Rows from block 9, named by matrix and row number. Each number is 128 + 24 x the weight over its row's rms, rounded and kept within 0 to 255. All counts start at 0. Numbers have three digits each. After the name is the row's rms in percent of the matrix's.
# convs0: expand pointwise conv (model.blocks.9.convs.0.weight, 640x160x1x1), inputs 0-79
convs0.166 103:145144135159130085140128137140107121110150165105106119145164149152119090053114176109116115135136157116120162110143121094109134145100139129118114143126155149163204168157139159123143153101093135126157127102161129144108126159099111153192132138
convs0.167 116:173103158147104126140129118135139140166113146157100077137146138159141152098103146156134128162114175129130103147149134170122124117172160143140153126112119110118145146108110181143130113124082162132163159098117113101116142146110128117157097131
convs0.168 125:099120103098186092141146118089162120106134124148146143112157098128166112086110115123148185147155093159113107146108159118150158145140131055132127112170114127149131108136162132113141181153128182134127153116154167109115149109153122132126095116
convs0.169 070:069149073128135117171101151152150096111116131123127170122130148125109131152150104126099153146141137148110118100108167108157150111167128156121091123098162168114128112169131150143108122141171163105103132131140114153120106181126155147101114100
convs0.170 084:112129131142122147126116121118152109151140161088113121191127157081152180117144163098122116133122132114099107108124110134125132131176109165140150116112112174146064117132147108158141130152121179160151134127158131144107114100134080137120110132
convs0.171 065:102161157143152095162124127125140151165098125122099106173147138135104115116106171147118130149136113136136138110166138118115142116177205128133102127130101092098123185139150113091126175089124133144120146131104144140131126112146146136119102158
convs0.172 098:121162165169111127130187123117111095144109091118104118152131188111114146131126104101121112157092143137150149131152042107131119112135130128143115149121144066139154112165144134132170141156146139123114089124080166118177114109108145084103146118
convs0.173 134:114121075118147149128122155114094158163150145124121092124138141114118137169111129110132064142126097149142121103172106114139096105121076135076108112133109109142135087165121139129139107166139138075078168107122140177156110078099083174111114171
convs0.174 114:117128116135137114141095123103065122132163074143149065114145147147076125123101169142157077124166172132106140106138112118143110130131128139107133128120132151141107136088117111160151180128109146114134166148152136129090162066140165146125137112
convs0.175 086:108117133146134142104114123160169170149142139170118104090123126101124102098130152150135126149114164131105167148147148148095123085144116143127149140119182123131149107111140081093128177104124169093160169139104099108104102161123139123124126135
convs0.176 113:122129102127164172108115105186127155112105111140105156116127136121117155103093098083075082095076133149149130151123092162151086097139132120130095138102127166146156141137132125101139144126150150101113102152113135177129114110143128113144096137
convs0.177 111:091121143146156100115149116103085141175135104171121105130164161104133123107144108125114121110115130154075139111145146102120102153062091161119138152131116122128148154169082167118127117122138133133134082152096105146162112091141141155158111124
convs0.178 060:127103139133114112130135102069135113129091123130165129136119119135133093143126124135148155127159112100097112170129151071167135158129118120158137168124109089149126126149099057128169136111109136140119079097120148115145131167109098112130177099
convs0.179 169:117124112161105135137099107132136135127134157147055081129119117131064135141125141158130167097145134140139127125161107120104131082085105176171168120146128101083092115159121120150111158150147112112165091119136163177149104093117118103173152113
convs0.180 095:076120162150117088117098120105162092128161143116071162155160114134120136125133102150134074128110144116063115111117115108110130127103100168133167129152097124096094119148093109110125131134115140117150121107079115149092140149076140152127072123
convs0.181 069:135138100121144148132110150129092141080092114150102126099096171077136109145116121130131172129159128136168162094157103120152148118135149156073140101124149113101141154146091167155112123159150159111140137134108076112098090163126109119127068122
convs0.182 088:121180144131131101143121091112109185124147163131067131125127103101112147111095114151095161106118108164147134158148094124109124105141124076122154108165117136151156062140120110146157128190131123106152112117121163112108140098107169105158166114
convs0.183 046:149077137098115106154112149123135096125160099083113105120146115105124126157154116153150100148120143117133149150105153120127167100190111114141143143155166086116142104115121143110163126133146117117150114147110144143099151154100122141139135164
convs0.184 104:132127122133112120133169149105133119125128106153135133150140122136117153133136129071086137114111109103109149178149106123129172103131130113162122121139070101157112110103078184152108121149086119143122134086107123122076133147160142157178111142
convs0.185 053:163172122065098104162083165150108140098169183120105166113120123134128148133142140116166139128139135157147157109100126114096147158090125167163137107109134138080137126124083121125102128147111157126174122118136135135109124141124103124136170125
convs0.186 099:100159109089148114134139088122089154119124146142129118133120106131128114164130156136133170092109132133072122085176131118130098106166106137162137148124119130163147119164147138131152133106128137133128155064094118136155128090142149157098122148
convs0.187 130:095113159129130182114085127119119104107103174097134115182141138117118188135137154117161159133151109129111133164141087151145121107122118128124104146153096119129104118098125144130118115103076156167110152137152126134115103132126118153113124103
convs0.188 081:143142158151150115158137102135083159110117092151100138161107123162113175139142143115158152135131082128075134142150146114146144131159113138158148178136128136125145114109119181132154076155171132133154134110094153167111120142098080120133105155
convs0.189 114:126154115151138145117131121148143110178142154132134132113116128131134136116132171118150111129096141080154118070093140098132105153096107152132128130089119104100138143179172089112110088133137148093157171133151163143152142122095158119115124127
convs0.190 131:112095102105136139168094112150155107125129158038126162066140145085100109124131137128152114151146117139131121139163096089181120153152150137124135171140108151099098166112138109105130151143151128133132147128150150084106113110151141136125145144
convs0.191 098:159119114116109155095185085116147141133139108124129138164092150164152129117173138165119113091100134117110115138180168118136160128104093143088152110111116124135101113114122130142133129151092154112156128139099106109164132151122128136114127119
convs0.192 068:108141129129133123153110127142139139122165130172121158121158092097116160101109112121162106151160136167128124094103183112101114108098095142221153126112117122139134150116120116117133134172159170130165142145130128152141107150133103097131141110
convs0.193 092:089123158152144154102150107104133145154108124114187125126127161132152142163130098097134154148140180100121133150151136127106157123114165139097144119094136093086128133142173174119107112112143105135108149138104116091179148123135101123134102129
convs0.194 066:154139119117121108148119119122146166034136106105144108162128178097116150145139135146135133128119119112107082141140123133143119142124095151114181148132127140089136122091142126083172111116117151119095121102081121167126122154126136159142129130
convs0.195 115:088161149114137110125127095091154090131137167132130116093148127147156120113121122154100147134124110149161114101135171136141094137110140113158129091092164111108146179119129137135121138156073120141150086111126142164122146155125142128128099120
convs0.196 067:117120077142150179101136099129123114132177142133130125138127113163121116103146114063171089155124130112186148198164119113125126133139157127149105109134119096123115088149136120120116165130148090101078111156131119102076115147163129116125131166
convs0.197 104:122153157173106124159151161144142135154169124077091090137134141124135184115104108101120121136097113132146136139160120124153151140116114113120119149121137114144105143099142090139112127126141165169178116155126147132120118116128158135153061108
convs0.198 055:131152101101151070123111166161115154102154112153154123124141105098115062109164120138151098109097155139116112111136144117161130140117150107110138061158127075169130166113119145098094117102108130132158152140106138137124125130161104144120083092
convs0.199 087:111140094114114136119125134080121124126133155138159107106144110136143094122114103140108142100113135158138181123133123136137095088138137133150208127117185119110125166137148148163139136114135152118127157166151151168107123129119148105107116117
convs0.200 088:135117127128119097151142126122139131117146133070100157142171108138162150119115118134114105091189152161109144070106149169159139105144081114123124110087119155120119119133128104118129124163127088091110110114123122090107109200121108132112131089
convs0.201 104:104121121108135156123127147095145136141187158150081119117134119156126143150177076104158108099130128147139133089098123094119192136088130147118121145095153149124130118132127108101122110135138123147129149118117180122179111114116160137139126121
convs0.202 172:116102093115102141111172099123162142149178155121168063142125124131109184117105109131116130122129135100134115097118097167102132141142066131185124137151154124082102152143143127109112142123090132164138130116128169127129112118123103141148127131
convs0.203 121:098154091161131095130099120102108121132122116141141110107154146175145100171149124117123145137099119093095142116094106122109115133158136172144102112167134125103155091106131162106139152120104096137090167082108106121151121089107078158111103153
convs0.204 137:135142154140065133133077147120116117108083129137106164182110135141105136141113099150067116111125096088134097095115127103143141135145138131123135121132178125139134134155124145119092144155109164075134081164160117136143140136159123174095174168
convs0.205 099:141162129083183123108134132090151122125137128112122141094134118135097166127124132149067105148153111148148115113147166060127153119132157140137113140108143142127135111109120137157106095150131175089119080139124143070128172163128136128134139137
convs0.206 080:121158121120117141163134136120128137154117124134148111077145128115118152117144121051142122124092083141105169104141136181166161111164149107121077146141131125148128164132151126113134150110102174165103116104153123110127130136073117114122152141
convs0.207 116:111153120163130145128147069101104126137126091066104149135104117129125151081139140081152158130123098107105119091129148119130118141131118171168127138113117105077149151125119141106100139168113163157131121107113106127114111157144122140151122068
convs0.208 091:123106094164110143074141135136176093202163147145120154180117135156134106116176083090178135090159157107127115111112144113107143140140119118131160121112149122168129148116135096122115113102147147129143115065118099129139165063170133134131080106
convs0.209 155:146094136144107153148138115166121137157110124122102182125152145193108163124096155125147151161146127146090125145141123126130105084166146113134119113104132150156155150098123153141113145097111133105128116174127137180117084127070128148164113173
convs0.210 083:162145139170144116142086185146119141123091102097157088117120124149079121101098155117140150087132089120121133126149140110117165156191122093121151132155148059120143119107116159123139102104141091139154157153137147130154165151105104106111113171
convs0.211 101:138135157161139137130110112098109162121126121121114111132090138115121126177078095065167116101127114150108169148122114074141092148130134163120154146111123095107134113103174131141121144113111134122136108097146116104136107151158134121156076126
convs0.212 082:129126134107113114110161125119123114146116114123146116158123138125133134124127157124134162123115117129116150127076125142150163139112114101125150087148132125175126179143155150113119143106106150112119125122136117120078136139135113138156182117
convs0.213 059:087141136133147162134138160129114086130136136147154153107124111101141107163108110094119163146149091135166103148114119158115102174146136118161128143099136149122130134115144111098105146129137165111124121115134130126134077082140135137123093144
convs0.214 091:126146145130151142157155136092129144120115141156105103111145148102136092120111139063147133121123096091123126120088099139129126120134116115088132151123102184131090079154091142115106116141136168142158145123117126106119157143128148145146111182
convs0.215 128:136107135158115120119126123136136117088128127080128088113118176170102095147133155103152151117101131136152151123109136142092146108159103136140085142153127165165099126147127139130150125089089135163142097155124076142142141136113120139132146124
convs0.216 049:084099099096126129113122119107128118141071101110090094115089135180129127120111120129159130176104099097144111126128107161124125137087141143128115098154150123152145083135134126077143162124137170138155140111103102115140151157119070111137107116
convs0.217 089:116124127113183126148108110106108076101113118143132139152115110132107105139128130160104130137110151122084106134092116086108104117154100100153171125140121157121098137127103165131138136095129110152093147124155151108099110110148118113118143127
convs0.218 116:119159150139105122138161125109110124113129149139133135140160105132144089104131162139111098106145165110097107134094093154140114115128097142133124151103143146119124137142095133123083137124073130098160119154084109137158132170122164127151109158
convs0.219 072:186132118140148136102120170130126114146152101168113179162105109136157130100111143124125119114127095203118113155153153171096117145144125146103116094137114139110118106119124131119159150165155135101119139119113091089139114157155131145153139122
convs0.220 089:147143141139078144121136149150148120138102157089180127112132153130153141079100138151113119108132136125080136111118120109115138113117100143153125112117141111103166128172123126137142130190121161117136119110123107097141108120160129117148132106
convs0.221 120:132119142158135160145075156093121122113148108114108150119150141126117119154115124115152116136107147119134120090139109111112130118106132123163190118166189143120163091153166047108151088161152162146123150157138116123127117122128137111147085090
convs0.222 106:121164093128106123061125091137177096174116120164171112137148100137143133088172121141136105104106145128111126125137131103097119162100129145106116133093125107131150092119122127148127138121119153101091136138101111108155142080167140128184101134
convs0.223 099:051128100130098132086104099132095110143142089139108138126141139124110095147132155122147119156150109165089108135112144111138088165130137108163126139131078121129100133149137162118130107107129119158113146109116133100161157099120138118133117154
convs0.224 092:070079158114126111143144132175149141151133131144115165141107090103181136153120133106131148139101126112105130174114120175162141089098100116130136115102132100128152161125116121101136152146117113147172157159172144117101145189117088112137091123
convs0.225 083:121095167140161096129069125179166126051138152135119097098143099142109158142127116135092124128127115144141096102134094095102144145114080121129118143133136152161159136092160119101142112113169128120116129139136156134132116178100124129172130133
convs0.226 070:127105145106172149103176127090151137080116160103076122120156109092121111143103162120145117148080141122099184181097111195136103106136093149106126102125120174167137117144101117126150139116089124114120130160145132099122105120141128105096147106
convs0.227 105:156105183120087115088091152146164090160144181083129145123140099138124093089154140138120134141124092130140164131157072133118129123152173141123099125124153166154122150118129128069116146152137133121102087120118124131099156133110129131119116141
convs0.228 087:104099131115158111122125126117153111126080138148125122108149117138130122114160132123139116088145104144131130135202109137129133090130149159105144106095161161130104149132143112085196122125090091139109130112139158155132128140115126114135121096
convs0.229 180:109192152145152103174141163100129130156128157104141114124132144172085128121168123149147109119157108137100120146083139149127098059118125180172151152102142141163143149162123171125142142153181114128147104134107148131132097140150104114141052125
convs0.230 099:154089129142144094106106142091107144121095107114122115143149161117127173145137121141102129102096134097177128121074136154099141161122105133166080137144172138117101152136149127113111114131107112111157127164135113104139116130095090135109118100
convs0.231 174:133135121118139113154121115094097115130113134123155134102093137177143117167145070140145144156102118107142129172148157111144186101098124146150098170114085145119149110101156141095129138120117125147134183104112113133100148118115145096164156092
convs0.232 091:207134141134141090101072102146098111122128134137170135131102106118104133106095113114113153148165097110115144121168169134135118143134149106157129116141068143126118119077121109091132122119126140115126101120116126134121160152095148094098138128
convs0.233 078:112101087165103167085124116110117141125095103117148116134121128125086105118181093134113151114129120138132118102160112155117119169102146136153096163122101163063137132126159130114105119139133119129118138151099106149142126100120151135161134097
convs0.234 080:133097133122083110113119119097123128170136124137099171131133141107128155110130137111149100103121123139127113125163126113120129175132136118128146157146145081152136169143096130166162127139153154144132139092091116140143109169151164130100153147
convs0.235 055:120104130157080116115168135079123123119141157108128180108159149117133134133131132118134101112131125168101127113129122078152174146136084098114118120120123131124138139090130145116090105114160098161128087146134161124124155153140156150126131146
convs0.236 057:101161136126186114124119108105129106165092122126136080143146099144098095134140159132095159169153085149134151128118128111121102121103090085148168106112136108123151099098103141180115130132122105127132148113113118109129152183129106106125166115
convs0.237 073:097125148170154142114152106077098153097087117156142117115135111166083118129132132101141125126131117093144133103096163150096108160169148142111120125131148145107137159130147095116105116131105116128114156125068136098142131111149144135146147108
convs0.238 093:096160123144146127155097136107099134079116096129146138113096095124171146131126141173143154116110123135159151152118126109119125132168100113081138112124114109163128137167143118094108119115134138124056130120120161118147163128115155121119155108
convs0.239 058:143176147162115124159152106114108166130090139129116103051147134146095142123131139124104105122155110168090160147152118126094132147131114098136153134168118127138146121147132122117158118103120120170122141163125169124110091092118123122125120136
convs0.240 055:129108150121136137162162124150137125132116103103118153129097137113137116123115123139147134149102113141094145124144144125127095099118140131151162149142112086109138104107084143128143098101114098164173135126083127123132134133129169154110083150
convs0.241 086:121141152102114149092099122147124155118123146095123111132120123115113164152106144119140099153160095114120137123153119123133128131121145099109178110154183144073169058097141147137159103119133152125147086144137108115140144140119144135151119138
convs0.242 048:132122142092128135156138114123144134096078103086140127090082108123076097112143111172144165111110096125141161139113135118154123131079139118186123140133148117119148163103135165114178134157135110105078151166100109183122136105127121088099110148
convs0.243 168:118146097083103103179128114112106107118121117141124088153120109157104103164113122130180105136101101137172128168112127103135158129094121165120150122141108143156158150157134117094121111135104083106091121112160096170127177116148107130178123166
convs0.244 091:128141131160120095161138174157114065134082142139103107094164141171131150161163102118118104137097138095144111093125143109135135138140106121124080143101148112142128154166122119128126113116147127102123135156146097107117142141125078142129086126
convs0.245 132:119129116109167114145126133113094132126138157142114105161090137143121119090136110122097158147133166124127141080098141170130119096158100115172142150131098184178086131143153140118111125152125144116127099161118157130118125162120132114089132122
convs0.246 113:141126116146152111125140137122139163152117128166073108096142128141159122104156167176150093113094136126135124098125158114132136145115136100122116165077148174142122125121157112112100117111084136087124134119160121157138102112118116140070113142
convs0.247 059:202104157101112132113131134148087112113096125094088095139169116145099119141171138130123103061117108099128113158154170152122111126101109146102167119126159121115092111142150118124142139129111075133120129138112181164137129133137117128146116144
convs0.248 086:141090153108159144112134154125150129149161152139130108138131108059107120111089094164111132151107112099113134113119090119123120132111167124133158148117161125124126140080103088150121153094120117129136168142083131136112150071146099166082109117
convs0.249 084:132123072116138139135146144098083180159128153130145144134129154115103150131119128106149116142120160152150136093147145134167123118157111121137102111125093100131147127134143101089094071186155149120079134139124142137142113131155137138096179135
convs0.250 098:099110150127130123148130120098133091140148127110147102101105124109095121165143180112121072114098132140140088116142134099156116124143118111126153114075159135134144134097114128139132131149138150141109151111111128122118163077149134154103160125
convs0.251 177:089106140111130115132123113102131117113129122091073093176121083117136116081100057147182147138135116104084147117157106151110091119113073058110127120121115156140133106155111155127135117113119077094099134141114116118118152126162140137096153106
convs0.252 071:150134131150133108105133151114144130153111101142180101116131114097141135088130169132107159129111145145125130131126150168167162157090101121145167095108096130119139129144122108152135153126103120061189128114131111121146117142139128109161166162
convs0.253 095:154097096140106107141089132145133142203154112140149180168118171117146101120145099177145135126147104086116134141143119123125118136123078115128104176107101091123114088102109123132143103122127125112141168168160119110134118136111139133152134101
convs0.254 091:085118148147127128155142127112153118143138121131125164122121089143133148147130117152139107141152117088118145123131080113107111146124130151142149136150166161131152110120083136135091100129076083140121067113139186140099152143142097137167117114
convs0.255 191:072119130117112128137143143060129089092120113149112122172144125128128136124085151131151098140074120136118145128138140114134139112122133152103109167129117104126130131176087114100138108126101151159059140138130117127121144079136138128104120139
convs0.256 134:137104101145153111151119117151125158154135150113125128110120149165125195101148180125091084085148136144123137108118142166126118135108102127089151127114096121150126113140109131133131129127111161142115109124108122114084150124095130100088145110
convs0.257 108:119128120116118079099159134154137142157104131133101103166120131124088156157079111132143142166128063123103179095122125150135111111104139107112151111112114141111157086153157175087123104138101106129131133146080120131152139144091150107157110126
convs0.258 096:107128108104112116117180098108125127155144145130152147113167127140093120140118141131132108093122096147156148152130100068136110154104147124128104094123145115112113131085128128140100110179162153102140090153151127128069133161124128065188103115
convs0.259 078:149101143114136107071136107115131136155112148159107125159132136141139124114140160121087151109167086155118125125150152136139129119112134134139131116097102119144129110167171120104172120085101152111156127134143062130115150125130080154150132121
convs0.260 149:088131154074096144100131089119134140151135115101113139154125119137154123126155096128165151123124144138161154108137132148094127116123150144115146080113135103210134092193115128152149118142112105122093147163129136107108133142117106171156121153
convs0.261 171:080155155148184113121096112141167146152159152093136109085145155072128156119173154103126138100152149163124101129091053115138115098135135106129149129136143108113088139110160122144147127118178116095114109118086124097117093126108118116178127121
convs0.262 106:137141118078141099115104111139131117104113152170111154128097137062158135125117060126111159100155116129171165137105122144100089134127091133111118084123098171113128107102156140119133160140145113134133120115132101117153095131132148138144158145
convs0.263 110:119149116139153133143100129110104142102140102128096141112167088119147133103132116119164102147131124074101188132206164127144128122108122103145132101123154099125104106125145092122162128118130156139150130143113119130148110094158106137132095142
convs0.264 126:110127136103116154106150067108149150131142115168134098095117147110135117143120188093190130136165110149088138131127114118128114114117115144129094104128133156144139139153115123169152102131146141117128110160095080082145127141130082106128097146
convs0.265 070:121143165124128128123092095141142120109116106181134117129113137124139154110115101150126114080127131071128140112102121119132116138114068149136161146135108121154144143145107163155124112111102129125133119133153152105146147113211150140121137132
convs0.266 088:124101123161136099137114142141155146104155151108163101138128114124149157141173168119130146133169091134153124157124086129108111135135128128111120155134114124137138114102109104083168144119139131101134123156107074161168176144102152138147186095
convs0.267 160:118108071145160156105108127079095085103118148093117087107136137129108143145102134129104119090111091102116149145143145169141135108158164128117121151133086137142150102168135102134115119143123120106176133117143090150100109100124118123113098145
convs0.268 091:119125086132093111152081176137108156126115163101133124147134143137108158168122087138140162134120122134170101151195128137122137132122108137125144107132124121148126162126106150124115109140115108094142095128127105126118124097088115141104128144
convs0.269 116:112139099101130166083159104127182144115098142123134123119108151085142107150137136134122098151118115126129132163142114080095136132122142160135098129138110125154144141140142098122120091133098108146114172153162120116107157153124128130134131089
convs0.270 100:067121133178119165120100125144129098106162114138155122133124125145158161119104155171157128136121118131103086139129137088135132123142129096169183163116153127103100126114158118125116139164091128114105145116167123129098159104078105128140118166
convs0.271 082:142143163126153154125093097124132127095158181102112145150149139130124080098102144162126197102083147115120111145144131105088156095099106149135136129143153093138093128145106133118168154138146127160083118139183144130135095137088094151157151153
convs0.272 086:098128214123126097143076102158136157115087164128140107129122164124121133157130150135151149107113131139134129090141101094169120080147107154100101146147120119120138104134109068132116112087147092156133111141110089119131129180176129145127102107
convs0.273 115:106130106088125108147107157141136117125123133136109089158126133136125146111076173184113126162109089112113107100060132106105134120110123135110190124182157129115124135155124102131144158134126137116076114153154123133178102126098148144117119143
convs0.274 088:165144121121169114149100127136081147150112119109133158118129136133144119150107136151121139083083121178149119159092100178130121108150129144153156109123120099142156116136145165114140113115121129146141143118135108106080091132134141113152134135
convs0.275 089:137171102110150124151134180105098112168147117116108120128130121111127135109099149119109126106163111139083159144129099125152113084124152143154145127104107099127102122131109090141112146144109116122154094135164126134158110130130151124157112204
convs0.276 118:156065153134153096099113105155140082142100122124111130154093091135116136136094132158115115084125154124150143093119160115175153177132147128172119136121127107121169133075130084122149143137139090149157156122131137108132155147124093135143106119
convs0.277 115:135116103157145151155146140136162157090081115126150117172127104129108140103110108155161148099112146129132118160097118141132151157113152159115162101159126130110105081124126075150139167085127161092096131115138046126060154136144089139140145096
convs0.278 098:159127114076136083127118123101103124137132132191123068144170147124094121110065152090155087113093148105126122116094139151125163086140149139147099137127086121143163097111099091156146103139074120129152132102166122123098106125135129097153139152
convs0.279 075:093104106155127168121159109132134159117071161157141148137155104126120153117108096130143109135135122127155087126179104139145120127108136106094151125170130104067127117124156143153101162137127110098124148166150135102143119107145150108143128141
convs0.280 101:121143152137146114111135137119143130125134144095130161080122129131164114115176141148154156147109128140123161099120144090084090112171107143127138089090132116145137143140122139105138104104147133156162099087112133087141168107127149097098181095
convs0.281 120:132105125154145174179112186111137136099123120129087149101109150158131135139080121134135123142120106147122119122118123099107145120078160108165167107154188146120122126141149095123127095182157130155124122151147150144116125159111143108152074089
convs0.282 064:125146132154133102129150131141131129135126176147106132152116091103107125108161095106189109125133138168115091135136115114089154136105149145085147130143138183132117147174115118125134182144167127138135151122185151138118141099130111133118141158
convs0.283 098:106126131118116170141089091095146136117146104119168100121124166132169134166141104119138082152152094134132160122116150154151194071133087179141134122109116137134111107131150170149120169100128094174137126110090130136124160116086119181097137135
convs0.284 105:106135130109111142100148107094133106134129110101157100141160135133141133087171127118133074086154106139143166140147170163144127129086101161085113122090123139128079139160103082136149133181151092122104129116143103105150132089111159150110137081
convs0.285 094:149120126127128115107178112143143086120060151145120137119126140153162141125121106092155089143142090096121153102146105145144077167143100171127108138116119140094173148177127142153120126147092140126133086127150085079167150118125143128099079102
convs0.286 085:134143135097147151174100147090108110145119095107116124123118166139120136115137106122147124092175114153083146103185141119106094117090131131137102113129143106178152144141129077099106098102099159157149110132141152159075144109131157142116164168
convs0.287 080:125101124091086099134124126175129135153128156157143138094180152068158106131094093092149122134133112123110123126082098119152161140142125140091097126107127109167154100140130094114142161124107116146132082122118108119141181103087139143125130133
convs0.288 070:114154156151127132160146101105141126139134131116137146138189139097159137122103133105100141122123178112081082164095124143162128144126103087077103109157189144116111103106110136123116111116116093133143139096157128138144180097140164164100090119
convs0.289 081:192131141121141117114155086134126098154138126110093146156163124104121105179092133095130106147129115125117148143135112143115112146090129065131128150105129186137091137120113151123121150123107141121157143085148194087106140095181104093121145130
convs0.290 091:137122100125120115079139193140120084161140133148113135137159096127123130151128127096111130125098112127154110115141127131127079115161126116112149136132081117154114154130144136166110094180108139074124177137091093108160135121104130120102089108
convs0.291 040:078126113160104128122116116121142085135103103123093106102069115177129146098166105153151148107148097122106126108097087135129155141127094138129088133117151130145176150100126144134161167087117059109107132117090115116118114146108150146141110122
convs0.292 125:126108107104152127140114141157153134150130131105195104148123145125091114088117124074139135139187130130127114095132128126142145117146166088158098100164132160191117133089137132083137108116145121150130153096137109099163080097110125107139131118
convs0.293 094:152113124140132150127131103087133105120131100121134127131134120114139148107154129127131116101158157121103118103157103132142166128138146107145107124113130122121139081115147104126109118137160086100154137120143101156125089134164107152128146169
convs0.294 102:137066110155119118100127149131153150120114125143160180160127155157132120142125158159125133095164117148113136151096106131138117127121139158165131145158104122145103138172118105173161138118102172126157138163113129107089164118115125104111139097
convs0.295 059:102163121113117118193115097091113163161061094119129103067114146120153124113112163141167131086127123089123152151096138143109129138150124124124125160116141075135143106140091089137188129102119124128154091127122141143117135148138122119096176116
convs0.296 104:091105103149133130105109075123173131178112139088173138130130118171140161113064100099153115121114106114130154187161129192096100095072123144164138112134121138105138135144149136154134114166149126141129137085124177143121147145125100115114107114
convs0.297 104:101167176149138163080156131101095130075112116150136124134099138119102159176171119138133107140099128149116150148168117114141102155118144131127109093125146098161160113151167120139129105140093131106098180114141106155126141126160100150070145114
convs0.298 081:134118166099085133128143139197095097149138141149121102120127107113064134116155142124123105147125111129162150078138101131123128111125163134130135127124101133105146094110158106139140092160109136143159108067148104091099076164103109083153105120
convs0.299 093:090128137113158107131098143095104142125104160095127104156112153103139128114097168124097093111162115143097133118164091136160162105149159130130121117126132159138138143160129139096067176144103154087111081120147156113129173107150117111142122087
convs0.300 080:116163112136074157153139114109146085146150147093141110126128119152129136113138104107158134127130115077128130143130126138155068145149120148103181125112143149126131112137093108141150114174117096136142182105161135091128105184138127174155104117
convs0.301 088:172106153091110095121108130086148119086163113114120135128127120110105162129156098116166136107126141134153134148096113175101127110121153149174101119141101150114140103128116123122136138068107133146143102136125088139184144128142120145167152146
convs0.302 130:106136109137136137128102171131170121125128123102104119120106120146103121109115106144133111096141167137102131162104107109121134124165132133119125131108173071135140175116158100139106155110162165120144136108098114140105135157085157134125167114
convs0.303 064:110180111159117103139135097129114093112148147124138142108101122104138078141112140131101080109106142141162138120132111112144154077170135092112126098097115138110136136134137155135080190151156148091129117121121092132117113097120156141080174119
convs0.304 088:120110105165141134140142164149164134114171111110107115106149116109164105112088165116176124121160072159100117169107139146082084135167090118116122097094119184096167173107145172142129128121123121115111102148118108140130111108113070158105138144
convs0.305 107:129099115137130132140134083166092131116102084133126107055143134165082138142105131145165118128111135120120117154137094064145100140124131153151137125142162098085151069150146127161135142135149135093123144175146140132112144128119110104123139149
convs0.306 124:119142152107194119116128163125145132100145138088137137126086140133106108141149150158137093138122144135145080101107096148147109155102157112169146132124122111125129157136140092095130078141133098143111157154161168104135124123118126100129166148
convs0.307 092:148123122151113139134124096130145143068117134133107123131131140121162168108098136085151135111135121100134136123138088144076123149085123158109144130104187178139140113145101115120121140070100148122149133126152088166108171141144098134129162086
convs0.308 071:143127140134110105132152164132109130179105130146154121142124112130105152140170119151114152148135120139155157108167149152121118131138130167134134153119128117151158093143111141136171170075171183125136166124115122105103141137106128124136119130
convs0.309 117:123115108138106181094113129099115100127142142142146151107138109125154112094139117100092146142102088093122125130121124117144118076123120124136109117116119088140147168119088176095097107142063098114118119136145117171086129152128160139124086129
convs0.310 080:109096144158118121075139112135127116163138154148131150102126116147123093124144130156130141131142126139117131163115172167096109100115110149160135109133058089115139158172152111130132110155136166144119160144087123111147128131129125079195120125
convs0.311 093:136118138115135169138128152081096130151146168128144135152117170158180159159084135121128161135128135142157166138114124167123183136068096112108154171108092126148162128126124160095169114107143168152134125091141145153167140143108109157109137139
convs0.312 090:080102105086113116133128133095129145118118147116121135162122157078113144147144127070140150158128120109116154146135123140141130126092127153108090120137125159191152145089145146106125094123135144121142080145157107094122137190153124133121110140
convs0.313 088:126134155129115096119159144106088108130156085179076120144150130138147133140124117105147137099154110158119089155130165123123139122109118134082137146122167106143129150147163125139142161101126147136091105114114103133151132105182099106108155077
convs0.314 070:152109124124076153111112123146145098149141120093141113111136140099128135146119109101108141115145137120100152137144116098124092116159188116119104106123115074113124129115119159133105161148099117160134134107157102119182131114119161176132135141
convs0.315 110:081149118150192095082156132117113127117130103151095098167176131122136122137130115142071123155150142084148176115138141129169099145122107133099151106108103149167119095115146179132106117114141106134120139118103134088155106137126118115173131128
convs0.316 091:147152116123136138127143135105126143118086117143124144094135133156132135172130134094144175153093132131158108171113115147139136116104139133147131124118139162144127114133118095125170051130100169117148161125137086127155164098110123164133158185
convs0.317 077:104106137160093099125098155086138140111114111102092160118145130100169169100104089149134135109152130107072141088088146117102164085160082136110123079123145117116129121124118089125122133136102124116091120109146133088170089162155106125059122107
convs0.318 093:107143097129139137147097068148183101112167135144124098150124110139087124116116134120121158115155100110135137144140174069183163166139136166122092128117113145108140134164150129091103129111115126111115138097122154086132144142120145162108078143
convs0.319 081:126100121119084101131136125118146118129127104129112137134126120096181099137131145117131143082117139152117102110169119056170117079142119134128139155114172142115122146166121118090123101125131094149123071144137159145120142171115152131134119104
convs0.320 073:128154112080178102102136110146149122126104097094103129146092113155121148141152123126125106161128129129081141103150143150160111132151172104150141164068148151163138139105132123112148098120088113146124098127143185131116093144151154100127119136
convs0.321 075:106121124104189098134147139157092107104131159159139172147093128128116128084151135144140154150154133076114091115131122163092123134146081156081133084120149175112159127114108142133132132145104067126141122146130095134122126086142113125159096107
convs0.322 101:161107136131109136093078157119140171133095125142169093100122146140097130142112125122140113118080122155077150134102132118130109105192184100107119108129151086120119085152102141078159105105132135129081136108131104151138119123128111094093140136
convs0.323 083:157089112151107163101129176147130136157170086133099129124102144155116111138134117113124120103158132094121144085128142102135108110164176164104126125135146086088135112144160112120166085116153170123133110122141112088085142135115133119135105171
convs0.324 085:129118159182170077122116180133146127107160115096125099125141136086111073109127142124114119155082110147130153098109115130146142147103135124126122157158159095136126132114095153116125140133113129124120168116164122124102147173121082128134087103
convs0.325 118:140111105141128141121111087145107110157132120129107102133167178128129127085092158115100134152138162098119141146117127136131119132144130106129135133099143187142134136132136087115167136156097109106103094120089185111099160118138150091154147151
convs0.326 110:171105101134101133130103124142117115138127152158111072110107165128105123127146125123123144129146119113059151142097126129114148144166102103166127106167087152160195124122168112113135110141103148125107111102137131091131118137098086108149117114
convs0.327 088:135101133123125113130136125182084145129099124148141097153148124138084178148106097115121104140104164122097156117145096113127161141114101147130148137127138100111097100136124090121132090090140142116140185137173111131126130081140118174153132104